Rows from block 5 of a small audio embedding model, named by matrix and row number. Rows with one number belong to one channel. Each number is 128 + 24 x the weight over its row's rms, rounded and kept within 0 to 255. All counts start at 0. Numbers have three digits each.
After each channel's rows are labels from the 100 clips, of 14848, where the channel reaches its highest value: "strongest on" is what is common among them; "loudest" is the band of the loudest frequency at the time of the peak. Only what is clearly more common there than usual is listed. The data: read English sentences (LibriTTS-R).
# convs1: first pointwise conv (model.blocks.5.convs.1.weight, 240x240x1), inputs 120-179
# convs3: second pointwise conv (model.blocks.5.convs.3.weight, 240x240x1, transposed), outputs 120-179

convs1.235:114128153131162157144133158117171138134150114129162124146105142205109135119146105156091136131118150099065153149148141122092100142098098133147124120134148133122119128122114104130137
convs3.235:093132135131099150150110161123135163085111056131137131107083142071110145112144169166112132108096135106165174150147164151143152133133075115084166110125149149116108119142119120099143
strongest on: voice: female
loudest: 250 to 500 Hz

convs1.153:119145136173138154096116092098130153150100115153147107112193141130082142136108086095107112123123148125118133132170148140100123086114133132104119115103158145121084165091123145163131
convs3.153:134168130116119163117118124076119090151132128128118171092185147126092103135174163116106126153112171131099135114104168118153142158160123166092120101103119139168164141120117134153126
strongest on: voice: male
loudest: 250 to 500 Hz

convs1.50:157126145110170160172108184144135116173108120108115133130131194170166125122112162118116154137107116155128132148146165107156122122135112131108086111146123104132121120122115098145146
convs3.50:090088096155079151113135128110131133117148162145137125171112114117136126100129100110134146140127112155129142110115117113133141130111128118114108128153114125111145131111135081164163
strongest on: voice: female
loudest: 250 to 500 Hz

convs1.114:151146117107070100156143183105119113125147131116130157179138078179108142137166120159123121138148118106100115102154135100162112175136074137110126169113118127115185137084150088147142
convs3.114:159131143145126118125154165131145147107144138189143099153164139109142131116106125065093096149111152136155110129127094125136143086098140147150133104167125134124111109111126125133107
strongest on: voice: female
loudest: 250 to 500 Hz

convs1.30:119133077105102100132146081146145110122114115169106127129181138143117106117104126141139108140164122119075107097108106160113147083138138139116129134108128148120085118115139148092106
convs3.30:122100131160136094124144172142104173139141106181165144157119100094119119110097084106120139134139151153156113125133096123123159108087105150147141093147122082139063137153151140108101
strongest on: voice: female
loudest: 250 to 500 Hz

convs1.174:114165123147125165123101077107094127167126130165115132109148135098099125124137098129095134117139122088091141134170109106160126053098139122140160104114129122107068121086117155123113
convs3.174:139114157159165110126123078094151117131102163113110168106154143096124119125128159089106154146043162120156113120107166124165116182110126168141147109108115156126173162144116091155111
strongest on: voice: female
loudest: 250 to 500 Hz

convs1.221:102144143110145149118112138073124160184088131128130121136127146147079097136104111132104131135113116138132119129139169132143152080152111108149083130150125094131100138135138119135171
convs3.221:099126135156139127120143154075129129099141131076132098116109176170160121085114082152168118147118130142108167121117067121139111157106111137098100157114120150146099143135145079140147
strongest on: voice: female
loudest: 250 to 500 Hz

convs1.171:129147150116156068120148131137142166181112184128101084155111188141106164149115125167113149108152147146127157166094131146104135140102139113126138144138152124114108112111129124176159
convs3.171:138155141108092164127092130129129148134152144086109112098123126154103127098102137109184164132132162126137179131133112126155144162081131118150122135183132076118123135149093143162124
strongest on: voice: male
loudest: 250 to 500 Hz

convs1.38:093142083114152097115153174141145147119179123153179136104082114172085130112143139123117121149110135146102136109129102132121117208103155125128113100119153174123148118102128132121134
convs3.38:123142134133084133135137116154137149129168095150170116159128176146128132115168126161129102115098160142150183130130131135122131101074136115154115126173133097089124141104071164151113
strongest on: voice: female
loudest: 250 to 500 Hz

convs1.115:148144116142109153152105152120112158130130153078093131112079115106141102165141102082116098140147102120123127127100114083086116128111123114139092136185108115130134167152106108123088
convs3.115:117080116054146128116138133157153088175127177109106158126181139141130119156118097114170162139134114142098110119119079115151143111144127080115114146109118159143095107128148086117144
strongest on: voice: female
loudest: 250 to 500 Hz

convs1.11:155086159135135103094094156091125124104121118098142152115129125166125079179107135106096113140142085117132111137138125103152151160138178129110138123115107140131171159151147134071096
convs3.11:127142141148143151118122127124094156114131147140122096108155076149092113101124157130123095116135130131162111115117109115178079140121173146120145102148122127106121154130148115157144
strongest on: voice: male
loudest: 4000 to 8000 Hz

convs1.78:136101144080126121113168188167173150130122136105122138165141141171156108143120128125127153151112114134083141107116105096109112196139134106161121127129115167095164140087140118105125
convs3.78:126096131100196114126148105118126086163112164069101151119143091100179125129144092133135137130099107122147089124127153127157148134138149091134130123094121184139149079138218092107146
strongest on: voice: female
loudest: 250 to 500 Hz

convs1.23:156152117101117135137141131144049145130085162073110133150123155141135139138120125137080143139099119143080124136100117191166099150126122163139113098145102115123093158149149116092113
convs3.23:133158120083127094123084106111100131133132092149138118101123112133139126138138085132150126099111117140183133124124153125144159120115111131122121121147127139081135159111110127071140
strongest on: voice: female
loudest: 250 to 500 Hz

convs1.154:129155129122133077091127107093113102131140116115152130117134107151126090103134129133155138134157109131165127107108140207124140142103146128111106110155126141156085118111133124124106
convs3.154:098130063116080113146105115151084098130162154128162128132132137121122148140123143140141139100165126102132133141151131146116175121115148067119136120119138115111177157138080166131156
strongest on: voice: female
loudest: 500 to 1000 Hz

convs1.139:134158101125098127125111096132110165180123181109086127104115194121128109126120122175127140124115131148070118106135101140165125139110139138131128100159130094110098148114114129129135
convs3.139:128116110100149105130106135153143121130130075132150084128125109138141130150105128164115142133135068134152139123131125130107152147134178139106125075170123154141131144115140104111167
strongest on: voice: female
loudest: 250 to 500 Hz

convs1.208:116106091131099137132133143142150127150137139120153132114115131143097128146087160132126156151113120126120115111135114135126118181104187098148110117158133119135124122098111150128119
convs3.208:125144130123187108126176161105133126124142104121155155129129133103154124149113122122138122118140131137113109126124145128154108088111119115153091144103132109100125107112093119140139
strongest on: voice: female
loudest: 250 to 500 Hz

convs1.224:128141101093127102089131155124150146110120139137154191135116115123112132125123128134134093119106096140059137144154130191122122168120124165103098119137132155124171160105163107133145
convs3.224:140147139128146143118150151093122140116127133135074131125154098160124120138113116064103101113125140124097114119120115118110112129162146140083113141108118123174134109107160127155170
strongest on: voice: female
loudest: 250 to 500 Hz

convs1.17:151107135134107110142134131119132167166104124109127131131132123109093087120131124100101161149150133161137132108135133154107086086115112155170107098131143137148137090125128136079129
convs3.17:134156107086144132116123146126114146144113090175126155084111090126199114113101106103094118071156144133133165111120117115137165111113116138144140085130119122138108099134171146097112
strongest on: voice: female
loudest: 250 to 500 Hz

convs1.75:111141128136113143127126076144119149150135134127113125113195117136107100115135094119108107098137127118135146095134140180128131084120140131163133154129152096108060122159130113101103
convs3.75:166106139138114135138123158138138121168121130183190135151145102120102135068103083132095148107128154109117173135132129141137138091109125161174200096171130150095085119150129117102101
strongest on: voice: female
loudest: 250 to 500 Hz

convs1.238:114106125130169129164098132110143124116089128103115132104106093112134140137131111117119131157102123163147130174145148163096118093122133139124083150145143167121161132110132109130112
convs3.238:087095067100104095119122133121145084158164126128134116103132156129151123107130067088126116117127099139088100122126088120138111124142104108097126131125126111124136141131135085127125
strongest on: voice: male
loudest: 250 to 500 Hz