{"n_mels": 40, "hop_length": 160, "targets": ["voice"], "kernel_size": 25, "residual_init": "zero_last", "beta2": 0.98, "epochs": 116.3, "lr_schedule": "wsd"}
Rows from block 6 of a small audio embedding model, named by matrix and row number. Rows with one number belong to one channel. Each number is 128 + 32 x the weight over its row's rms, rounded and kept within 0 to 255. All counts start at 0. Numbers have three digits each.
Before each channel's rows are labels from the 100 clips, of 14848, where the channel reaches its highest value: "top examples" is what is common among them; "loudest" is the band of the loudest frequency at the time of the peak. Only what is clearly more common there than usual is listed. The data: read English sentences (LibriTTS-R). In brackets: how many of the 100, against the usual share in percent.
# convs1: first pointwise conv (model.blocks.6.convs.1.weight, 288x240x1), inputs 0-119
# convs3: second pointwise conv (model.blocks.6.convs.3.weight, 288x288x1, transposed), outputs 0-95

top examples: voice: male (100 vs 47.9)
loudest: 250 to 500 Hz (38 vs 16.1)
convs1.90:174084098181144142147158125115185122171122147104131166096142157128127151107142181127093135118148104121147131091148133183120090138089122103122119091135126100121173074101070142162149223161072149143125162081088108111138110149199124129152118040112132149065123107162146117061191082144139082126181130137133133100213106097177129082134142157169170121131150096123183100
convs3.90:152110139153099164117126136126091098139076194059106128129161091121141151149113081143135163146149112205103150180133104101092117179132103181149155086142110150138135126124093117130095101114179151147135121132106176088131069093102170141108093181129113162151112102070107116104166162173135120115

top examples: voice: male (84 vs 47.9)
loudest: 250 to 500 Hz (43 vs 16.1)
convs1.81:147114139105110122140111124138119062167075157138100145132100133101154069126102132130153080152122183120151092089169087084193128142093145174136125081099127146103142132167137127184157169160163094131071119165140134098112139096167140136182180130069126096177056109121126223166146164086135101071146144117113102081133068108120183167163113143098152132096107120152091155
convs3.81:172155087090101096156103105118086141071154181108182087097171131203105140179143109133114104104128145108160121112141133113126155109128151122157161100069102159140179067104109077107110141091154107072128079172119106147136139123134098129131170139102143120147065159093109126226103113164136162164

top examples: voice: male (98 vs 47.9)
loudest: 250 to 500 Hz (43 vs 16.1)
convs1.216:097144094109084145113060129111176135126102094149070168120109179119136072154113126146138091135083151082136116151142161065144064163133116128123121077168100165085220117130121122161146127182163157122110071087153096139161133139074171164126154142166140050097130162160130162039121058163167107125125163134131141154136130151131152072155106085160165095197122155147167095
convs3.216:138079109110119100135126043155082161127159168171183117090165136175073128159162161096187127138061163146146121057136137177159145104125140129081164098093151106091122115131156118130180168123147120118128036143161135163136159159143098163195141103087180120135125123138111182147089094117085175174

top examples: voice: male (93 vs 47.9)
loudest: 250 to 500 Hz (35 vs 16.1)
convs1.157:124124108083186144156132146162118148124150111098131144109105178118121148115190144123162111154129116164088151143141151180130116136147133105171082111108151157202125129133144118131175170125067137182130179142171122185098114071132109118108122129140131058138138155151119071097133147157128081081133090117068018092085129120160154131083112141162172126154113067110122154
convs3.157:170096095077138120140200095169134162124139143184118083110110065113111181179136105140151069119093173150151093044140139087144147148169160150154146087178094148161090119072151157141173187094157110093079078113101155155164133102136088092115129146087174124163101140102159127116197090158185095094

top examples: voice: male (100 vs 47.9)
loudest: 4000 to 8000 Hz (53 vs 4.8)
convs1.281:141133131120159094167111123155169098171148141154149137115172132160132211180111148104064125152056144095105081118120143180125110109146121103178097154142143094109121064080160154122109133147081136155127148118156132148139093080182122055145143022158172204072118151114140184148171064200141118094142130118109165103166120078095098123082146138119128143089149106142131139
convs3.281:137127113122093133128112182120137150097087129101121091129078113072154100140147127156125119125046202139185138108137129119162126065094139109100086122188164084120117100105145066106146122136064112101151135165192087183137154116203152122080190118169142141085127096181133131082094127070101122142

top examples: voice: male (100 vs 47.9)
loudest: 250 to 500 Hz (51 vs 16.1)
convs1.241:150122081142086132140146169127191167114188135114084115101166120100112171096121119163092172107048196124075150112141128171164121171169114146138148104154128084151124080117184104114154177100097080176123121202150140141112089123187115076140147094144186146098137138123191188154142109117117138106148113170130118153080169099127113100090131093122157122118135119205137109
convs3.241:157126149160139128118183144099133152097132120092127134109155111131165125110161155126138155143108177089130112161162145127130146034141150088094074130139085099138098082135151127102109142172057137078131116106179086146129143177133162097074092142151154043112090137128146122096141107085139147123

top examples: voice: male (100 vs 47.9)
loudest: 250 to 500 Hz (39 vs 16.1)
convs1.263:107157111109130135108171150084134176107148096063117099159143157146139167116076149153087132115070170125044174150103120162124108144133164116137164115137129122115195118064178139103092178106097140148132181184217119171128119082181077140129211066157185099123120142153196106123112120159173140094096107123121142152112187085114179057115189102099155168097111125175177084
convs3.263:105140097105143068155058158149150134138181090178104067135103159175059099093088093139128114092163103174110098153096107110138140135165141179152163103131162123086152162108149109148127137094166094162118184148065187086152107075093113155177115165098126143182152145089154134154129121153067128089

top examples: voice: female (82 vs 52.1)
loudest: 250 to 500 Hz (35 vs 16.1)
convs1.148:097143134164165107177126146134112168157132104115184134148134118133115101107138182163144156133156139103103156108153126076143138124097123135092166195111141113114172126160150154046126160067117155215158177096115114078117129122149102142150123169169139134155145137102102170156109129120142128106118093110067089128184095130104084115121067124114124182183124097057156131
convs3.148:137136121122120073159170183084101118147178104057128167106145130163152126117127112139104173095154102132169110070148141158142159087132133074130201143154100099123167116115126145126093100118173106120112143161073106160151112125054166115097118113158148145190095117090169100196141119237133089140

top examples: voice: male (95 vs 47.9)
loudest: 250 to 500 Hz (37 vs 16.1)
convs1.9:071110108101059174133106098093075096096119159109099151223103087171154170065105099096137118152077138099086111118127122098142136140154128163110151161102171162086165159131128095132149115092107089095136148133153157118134117114117138151148157125101116085137128198122130158121102172184135114105148119114119113138090161088104176151133124119149164206125166116224110097
convs3.9:089119171155107143100153132106126114091148081153105145122142083082144076138149139120119132142128104093145085184170148134132135190156141137098120167189141133104111098185082132172142111149101146150096155072148156112146178185129063143151100096170122169098160053176078086120137173073123151127

top examples: voice: female (90 vs 52.1)
loudest: 4000 to 8000 Hz (30 vs 4.8)
convs1.111:116133171090125126133117140083087169129151097160152131156129178122139113152121119090169163134105097094134158111120100129140114134144095091109172156081161082125114102155171120109133126093117163123101135072151056070081106145168074090168105136134199101146213125135138164144126148101132142132157074114135041165137123157130083084146055141116146194123100127069132149
convs3.111:113111125114120167104148159169127123125123106177136104119127126075078157125158099117142147172097120106107132104144139100118080124135128130092078106124105105158103115174133219112125131152092167135119142148177136167114133156142128144159095096084153102083133128148164140129097137073164178138

top examples: voice: female (87 vs 52.1)
loudest: 500 to 1000 Hz (25 vs 7.4)
convs1.147:134155069157123110133116156113116133123157126143188144101104188115122068153128147144162145136154109147163165158103104141145147113109118097096174151148121139143112161100127069072088046105168156114135162127142082054182123094144113091114132180141106179159129183156143107126153069143150181162132138057157144120181126187075146125143108101174116174116147128044152131
convs3.147:165098090095090081174118167121145158134191187102113147117102167155108093114141092070144157090147095168098137119148134131092153089126144124137181155131142149098155139137174096100106149090166091132153135132047158126123082107078123113137160144137126102179099133100135174150094088169103058147

top examples: voice: male (86 vs 47.9)
loudest: 500 to 1000 Hz (42 vs 7.4)
convs1.103:172139152104105122125109154113165193091158113060083152143109160156189148091100165129114127138067105137127115089165157122203165158139116136103084074100091134154144080135134135161149111158096091117140148076160112144197112113148057121145148130187136068083109145107188117137141097162118096111152113144104064121109141145135147093147158070186166067169121153167142095
convs3.103:113096156144136160070103118119169140161121144121090087140070110188138146109127158108126075129073171108192136108131118123077127155172148109131095190143158139134132133128105107134163117157127140131160113212173125159122135140155098167063154130140145143081148099163117116140164140077120136075

top examples: voice: male (99 vs 47.9)
loudest: 4000 to 8000 Hz (37 vs 4.8)
convs1.91:090133101132120115129123120084140069062119064152144160127193183135185111181097141194095118128116153092150146135093122049131130150157153197153129107179129128149113155133136163137165092093172128133115100157091123130101118134173120110136084069089141199073108140083145169124181139117132133172141137120134121104105133093131131135141100134138057144137108083097058132
convs3.91:090143116122128148152104164142114128128130148085168127166167119112119189148030167100131159144116081155128096137081079083097109118135097123095144115132205133142143183125127122167132112083123157192115106162102120130145139128105161112100186207121165128150153109068129152166159109155116121127

top examples: voice: male (92 vs 47.9)
loudest: 250 to 500 Hz (35 vs 16.1)
convs1.245:070074148156139088145176100167133110099133131108128112120111195122125150134148153136129185183176164189152121124130150042166107152133086080166115076108125160091102209088133088162165138137125116156187128134144087162120160124083085080149098108133111161220151134155104129132129193104194158156182164137107111134122069061133156132115134158125108120103152067107116197
convs3.245:071127112118111098137109113131189093159174106112083136210141140145140086071119152166098168096138120147144173131099072158116127153184086118118142136149203109100130164119096150214114122115143096135161101078110121092136177127143114131051137161167141185129174105158115073096121166149123097103

top examples: voice: male (100 vs 47.9)
loudest: 250 to 500 Hz (39 vs 16.1)
convs1.247:121217110103082166146152119133130128103156094121151176117171093105144184118099082109098137097086102118156073102126129132163094138147105126178123114126079104106102119061127090109167135138173138092153139168097139111142151114124108201122111085145142130109098108109138099153165114136111118089188131084111110102087128122144132139089116101125128096089078148152085148
convs3.247:154092141150087175132088127154120128085110162060107207124093109127126156090152129080148145183176143125120116162207133179137088158121150091141136154068176049161079084152146122114055088154150179102132127108151088082056126191104156144138104107104125103150093167097145080167148108124196140116

top examples: voice: male (100 vs 47.9)
loudest: 4000 to 8000 Hz (34 vs 4.8)
convs1.163:137157094138099094117132125123179083153131127193135111072100151145136171185166123153034149153132074135184109079121104174127112085148127139137103108147130140174123075089176145096171160107104103135140132072156144160135139106201073051103122032158107177063153151142184111173193081125154147142176146103123113081133120072122112111112118163142138116126171134148112138
convs3.163:162133166164108169099150151115107150061066128096162160122150133046140140160141111131140136159120205136162093182162151111147148127065161107096081145137138084135085082160156131111143139159094159068139093103180101119128134164165131118076124085160146116085100141148145140076099113086144125141

top examples: voice: male (100 vs 47.9)
loudest: 250 to 500 Hz (37 vs 16.1)
convs1.69:143215166136109092110130137153130167079151080123153119133126126139113204109093149156092176078135088146138111093140133133170092110190075106124116103110080089158154118095184137164113194117017129179136127153120110159089128098175079126145151047132168172072136101122134110163156155146111134118168113084110111142079151052141094115147110100148136100084116138169108143
convs3.69:129121079085104091167085145118133140157157164149103127126146169108144101094154095095105100098096094191097130136106131085111114142118135193131189163138119122118140151108137122099135106099213087167133117126069176142131080059117140097103105169151149117176135154085129132120091117183105118140

top examples: voice: male (96 vs 47.9)
loudest: 250 to 500 Hz (41 vs 16.1)
convs1.86:105094162099173130101191134184142126127079084071160104104155159134130145122152137063117162161139068147111147126176146130094119048147160101140130207117138104185130175094159185123162168141113050130197178093148124143082129091109103150077071143157144138182108136144140133140168156161174154158165111178119111139146061113112131087099126190129115117174082131135136103
convs3.86:056115086081115096178066125113155080129116037089096147210141129091143108132093152148096121119116129131118151125082080119177132158107075119123123122152174103121139188152077101164137094094140111153148082075139133089126183147127160111111172109158150184120203096142106091077111198125133119100

top examples: voice: male (94 vs 47.9)
loudest: 500 to 1000 Hz (35 vs 7.4)
convs1.20:163106113132167173119157132119122214182126116108119169112127116128161068136162158078107166127117113160137093110128123141166127131126184113139119103148087149189090166143115144084126130148076095156126166111105154123033147105076094086125131167157144148102164089118133130123182102131212153100170171144069127110169078145136139094099098147133149122174101078061174135
convs3.20:164096185183112150086138165149090151160146159169125094116125086119095132169138136138132042168077155097139057077161159165125139119148165123117131129206131186124165108177163074141184126171133150113059100077118126119159181161126115130147133073099164126106096168137143150133166092141162115098

top examples: voice: female (89 vs 52.1)
loudest: 500 to 1000 Hz (25 vs 7.4)
convs1.260:120130136209143154163145143133078142113103115154225142093100152102137068122114104155118092134181107099121090161111109154108141122108158134125125208106126216144142173077075118090069094115170098115168165121139128065145133121086117213141133177103077111100123170126085166134117148134061151128057168083144100078157172125061143168102097136119077149137171121090176115
convs3.260:115054177201153192099107166122096135107063095162180081122187099155115198182118160163109108195092135115125104139120116106178167068143114099096104112134120126186132124191123121182116122188084189159078114121148107147163182144137128137083101083096161133096133148158122112193132127123153170105