Rows from block 5 of a small audio embedding model, named by matrix and row number. Rows with one number belong to one channel. Each number is 128 + 24 x the weight over its row's rms, rounded and kept within 0 to 255. All counts start at 0. Numbers have three digits each.
Before each channel's rows are labels from the 100 clips, of 14848, where the channel reaches its highest value: "responds to" is what is common among them. Only what is clearly more common there than usual is listed. The data: read English sentences (LibriTTS-R).
# convs1: first pointwise conv (model.blocks.5.convs.1.weight, 240x240x1), inputs 0-59
# convs3: second pointwise conv (model.blocks.5.convs.3.weight, 240x240x1, transposed), outputs 0-59

responds to: voice: male
convs1.105:097072125120135163115142125128158162094190107130144142150120131104095141107120133110134115125135142075123148130118152088120113087139113143152104151136130156142132103106099152138111
convs3.105:128142159145124117147101175153138145090116105165171111130051107132149128178113099133125119128095121130128144105129153095102107123103098155150131116123167106134102131132146125130147

responds to: voice: female
convs1.27:090154193089160116144104101133139138170158135091122163119149123120114143117111118100132113123104128156119116098118146098138141147060188131141153089091096119149125138149129109151140
convs3.27:094147120153126147123098175108142165131133092150156080123109117139123090128111099100118114146117140119202110147109182105107148122177143132139121109120188158136162174124118100136137

responds to: voice: male
convs1.89:118098129144170113166141131080151166120105163133154137120117147125118111116113132107112105106172060079119126085107178138173135147147129120123139137126127122077137129109115136128133
convs3.89:131149144194133118098168136133132117148137102138106134134113141129190133129130069094112113135125089148132131132120110137129125127174139110112147150124141143179123120080165149132156

responds to: voice: male
convs1.124:072095117135120112141140099105156096113146074161147163141127146163116130160107143131126152095155141095122077144113196112155162148107122179134124098102096153121126083141190155137101
convs3.124:160118152115127084157102165138137145183116134128139068129130103131154169091177135132109108136106123075153100125070136138161118172174174165085132131134119144108122110138113171132136

responds to: voice: male
convs1.13:135142099129107133147129112140144126157137120098119101173117116148123137141140161123132122095144170140145172116106157142115119121111145136089177100152119089173145117150110164101092
convs3.13:126090152160118123113119147142141151107147156159128115136096147126075135125102096151108076107091177105136130122156158128134117129122154154163113087132174175128118133113113088123133

responds to: voice: female
convs1.225:133115148147111120134129138080134144131127113132189137193111158140128101162151119123141152094142099130128155095116145124108132111156111150090151117126171097112153119155118091121123
convs3.225:174138157171142113090095130147120114143077141109076178139189127118116129124143141118135134104142137125140146129159130135140084147130134139135142140142104100120081116098163107114132

responds to: voice: female
convs1.51:115067080119150139135125142069129142136156147169101153121124121147093099103117161119138133104089164129083116106131153111149158161160143099137123121121129136142098134123128089128122
convs3.51:105091144129124102103161129147166153129103109132131137111131144144160092108092081130097123151096158123107108148120103128084155140107141151111126112108152108138129120118104139144174

responds to: voice: male
convs1.211:081115106111120124137126154178157144115144119150145135153100146145141108145103142072116130109127102113111097128088175093173114144102130094121130066139153078112128107154089125152101
convs3.211:142125151171142146105139090132125136089098131124143140165112121087157151097128105047133117143122120123100105132137165128131127119103065166087129126166152128146115113108133128086141

responds to: voice: male
convs1.118:150131153133164078101161126140130117121137153114140087160127162166125110138120124114123101138167118141108118141108134147145129147122096121099132113123136110107133142140162138086140
convs3.118:124142149140127131143144139147114115090117113121137160124125123131184160082154087119121162121131151117101091111199174088163152155074123162056194132125133109127113107112126116135175

responds to: voice: female
convs1.134:115177129122151118137116124112086117134105129152123141160118127172094165103145135149120125119144134136115131097134164131136126141067128139146149116105109150169109105119124111100130
convs3.134:139086154152133163130068161131122138125149106128105159128130098135154157084159108101108141108138137097095092105115096138165090089109080122086106132135140129109099101130106176132121

responds to: voice: female; the word "she"
convs1.195:171134129113127138118123124152148114173100120148157135132136119067157134164157097138103093140130124153105136110129130147142154103132183115093060099185127140115129175165136149131119
convs3.195:141099130152121087119142169140153160092103111126147133123131121137092175121099127136120110135066170115144089136138148168135137129128083145131195072123148187104123129133084174138132

responds to: the word "she"
convs1.188:139154130137110124154128124142175125170119128115146134083126138061143125132132141097127093153117114178095102119133112138124152094134138142140113115166109155128102187156126133144098
convs3.188:120149136107145163143126089092106076122133109104108149145158161111179081113148149079118164119132108107096149162127160123126158144105128154089082174146084161158134124117128099109129

responds to: voice: female
convs1.20:164125162093135128170131114127136137134129118112121093155134106097107119159139118124068128136140102115113196121103135124111147105130102109099136115094091142098142108119156117132083
convs3.20:110092132142132107103109104146145153152106104132150126116162165140141104113113143159136112137127109191137170144100115123117120122125149097150141176109121139110108119120157178135122

responds to: voice: male
convs1.232:136113111113123158121158153107133120112156136124133118125084139153170091141143092135089117091143093111119143141129176154147121170133126125075158072111168086106129117108126109128140
convs3.232:118149143172119101105130117158103142136110158152148160125121135123136097148099099102147135119130082088112120145108117165071119099127115145142186179134171065183115133082145115123129

responds to: voice: female
convs1.144:134131134150126125115137119078127142114128133155121133149125153143141142146140080139092128084123137151173146122136146129114118093092128115128127120127101140106100098074121151141093
convs3.144:131121144092135124120131087135164148133155122049127115142126154116133120150135135101115085149150160141130125143144108114103177119147143111129119159148151133130162085149126148118160

responds to: voice: female
convs1.158:092124154167136130137147112077144131145152141155118142132121110105145119148123115143119131114144110128194150091134126166146102095155086085157117115120135141132105094136140139142122
convs3.158:093110119139127146132114125152123058121112098167126119126148147134159118147138115094120163141145081103178143109102144179155140154170108118122135124119091116131076165086121127138107

responds to: voice: female
convs1.77:124118149119124175172141129095089139123138091166178114080139155117108118135115115127179134101097117126124144134165100142152125095106096109140124113117134154152150145101091128125110
convs3.77:120155148097134126152143131105102161122095151128151144136112120113153101107110136145161116091158112122087139142122135115120163118119150142123127136145143068104168119140144071115132

responds to: voice: female
convs1.136:088142133134152122140126140103120135109147099116135136155164141125135177100116130117168139119113142150122142155116142124128113127150127143177179143061135101121127100134130125122142
convs3.136:133154088158106142139176150124099127119133117163152135110107142148147124087136124103121135171098111115132102128152152126139176116106118153078130133109151148133140109127121183147156

responds to: voice: male
convs1.113:127104142137144130093113125143167125136126118128122099125113117146135086110136091111120146149141075097112115089100164118150147163135118106139103115132097143090175119101109098127081
convs3.113:121089129091130125127132132115143173108119107112119140120130141140133100134104151159146146118101178123110119138185114117140112133091115163147125149116104096104113130172092133137140

responds to: voice: female
convs1.112:141139102057156147123107106125133102113140124134130137114094105105136110114122108135174120178149148129084143170135134162153141139070155118112083099128134129126138114125133124141121
convs3.112:084088168117132097106119125174120128101139090149126085132136126132124136119103154138142126076123124148124125091099099125148119113138120144125077086133143125122098180130136090131124

responds to: voice: male
convs1.234:139173183113131142115141155129154124143108111127134089102092125162134142124105131167126090116117088142143101138163137139154100136137136123098127115126124134100148161105077120108126
convs3.234:078064124129142171133144139061174122065098139136158140135132119114133128149099132107137165139081186123168109146112124100135113081148111144153121142139134158137105167143097126116144

responds to: voice: male
convs1.59:122087140094125116121083132109116115076101123133154112146159109124133115141126147146142155082159082096127173127129125161135150135139134141081150147107121122084122161107118130164089
convs3.59:133096121163118132144109121120087119116164130128124071123110091134114146134157149131098108082175177131160120099163116124152141149102107140100080102122158125163154109123079122131166

responds to: voice: female
convs1.190:106172141116144133089101121074140106127158106106112159153139132179135142112130106141157112165129152154130127134136103114101118117166125149116154121101134145167133091140120153131085
convs3.190:160143112148121116124129107101075142162111152172136163111106133151146146092158145115140174146169112135109158155106127130157117115154116091117112144110135067149119089085120135155162

responds to: voice: male
convs1.239:105157136155122144135151153113126129147119119108114125145119131131101183095093104100103180077131108086152161120123128093114091130110152148146117121128119128107131114110071120128146
convs3.239:127126149102115162123109119093159094107141136063119120123141150131124126170121137139162113129090157090144157109128111146168111143136104089140093161119065133103104129147122114131143

responds to: voice: female
convs1.183:146107128164155140108132099112149092085124102150086159093110168127128138158096178115120146111119140172129107116139140147114158173130122125100078085123127126163115106119118130165132
convs3.183:136140117141134087125094102137109118145097131126097112137139122115146126109170157134139084114146128100119115183091112123123142136122144119128202123134109089129103138134172146119117

responds to: voice: female
convs1.78:158099147113102140160135146125120100147097073125078130134117125157098172108093134133137138103166128092138085143154122085115151135089146141153137139117068131174113111104087136110152
convs3.78:132107126114135136178138138108090122113064147111097124136158139124145126129158120146174137146142110116140165184095146128102130181124136171130129112129148119123097091140131107125122

responds to: voice: male
convs1.88:112157099162143146137132146134116114135129081145116171158103155126134124146104139122172193116123141138111145122100148081158129127094141120149155080099100115104144099147161110139132
convs3.88:159093145153139125111096119128149127119094115129128145120132089126176176076131117096141133116140132123110092128139146140161069176122120171080159110127122175113069112092122130130143

responds to: voice: female
convs1.218:129125125087127159132107109092135090111107132158129152128091120116125134120122111134128137158140144147081160173123128135138126119076173152110082096124114135113110139144138132135114
convs3.218:072083151142128105114120134143127126123151088156108102126118124131112144107102145120109124098140135149121114098135092101159096147134127121119113086124138134122127182127115106133159

responds to: voice: female
convs1.159:136127127115132160107112101097124121143104097118119108135137128104119154127126083124132131175127098145105161184122136125094144109097180151132079107137113142136115146125126141142094
convs3.159:183150101125131141137129091136108141115100170128132155134126147114146071155166121136147155167113125132148150182114161143130156105127138116161139148140140130127126104143137116115130

responds to: voice: female
convs1.50:115134121134104163165112120109131136126110153120147105130135163122148138192064154135093141085110122130091081085165143160153119126136100113119100109151115145111118145078154148153126
convs3.50:105072126140138107098162136177139162135123147147119121145109135114144114140095119109135103135140118122107167142107155144160178112178181094134066104141111124139161137105123099112154

responds to: voice: female
convs1.17:118113123154101123130106082130211108054193116140126095142129072135120117101144130175142164095139140127155152147179132121132172112087085110150130111105162117132136075150134140152123
convs3.17:090110131108136120147131168110099084124096155170131134136092145115112083122117133144167139134161103162124119174097128099084155123130126160141126132134155123130148145155098104116170

responds to: voice: male
convs1.202:118139105136153149140116137153148124147153117135133139126152141137159085158061145069101125113107131132112128145081156088148123091118143103137104088168151117125143131157107120178100
convs3.202:137140131179140122107132104137128132113118120112142132161123112090144160117141103063132113149108130125129115119098146141135125123103049155119122101164115127119115115128153148090131

responds to: voice: male
convs1.228:151125124178129108134150164111120092146137119116108105115148128149164131140098105112143141105137116142127131141132118133137091135093097106119154123123094118142141130131173126144108
convs3.228:116129136140130088136110145147097137136121137185104110127082118120131107163089121124125145123141134158130159137134069139115104095148130111160080124135164092125092153115137104123134

responds to: voice: female
convs1.131:106134147105094065124126124111171115119119124134156109125136177119126115121120134176093108144122135118135123078161163093130129109182111088125080110173125132148115106112088167122115
convs3.131:140176080127126112166111144075077139152184108128092115118142170134143171118149093118147168123139144107128154136150120082181111144147158123106106111115119095072120127156098152137137

responds to: voice: female
convs1.100:156086111080139187143106107131146136118161133129134143155133130132133147133117103130124095153133124147158131137129143097149116137128137142152119094199108180151096150111139150186136
convs3.100:146139137116133147110162091054129122116195130124121190124157164128145165113113110119147175081137167106097146094131110127152111149110152135137126156127082146082159141067105116126143

responds to: voice: male
convs1.90:096128173121137132177108153103132131133135113136150131141088091138141150118119146137178106165120142118133140139129145125113134092150107111143125156148134107160109116137126192136086
convs3.90:123131123115140161126137121089176123097141111144126169141162159119113118113109133136140099140098148128135160109128147162148153168115144141130133078136086143095135124153122119123135

responds to: voice: female
convs1.155:097139136138127136098129122102108160114121112099130103123137130126129116103151108084186172096121128140129136137121124142126130094104154114136144132112111101115157096124119061118164
convs3.155:126128098126100081120141141151125113145175144130123112114100119134151126155115140140093093119083091165128084115169141116139139107124129181128179107120155133143091135155180101132132

responds to: voice: female
convs1.94:166073131138109157102104084134129126167125129124102126162168164146091151109094117122159150107124126136145128165124150137142098133130156143137128148159099119138106117117100162125172
convs3.94:153097120077130122200110139118062129139100142109096143123150128142158110108166132135182139099134148134120155164127112125111112140102150155105118087115142099116126082165110129145134

responds to: voice: female
convs1.174:138153151146121146124148140121158154137157102142104125170148131103100124154183138118156141129175112157177104144076116147156136100111111125159125137154165136086107176141143108160070
convs3.174:150122108148152139131129156123116090154139163134122138135178126118155165081145130128141111127179112146149141113126088145122105128140142087103132118131150106126119102130166157125085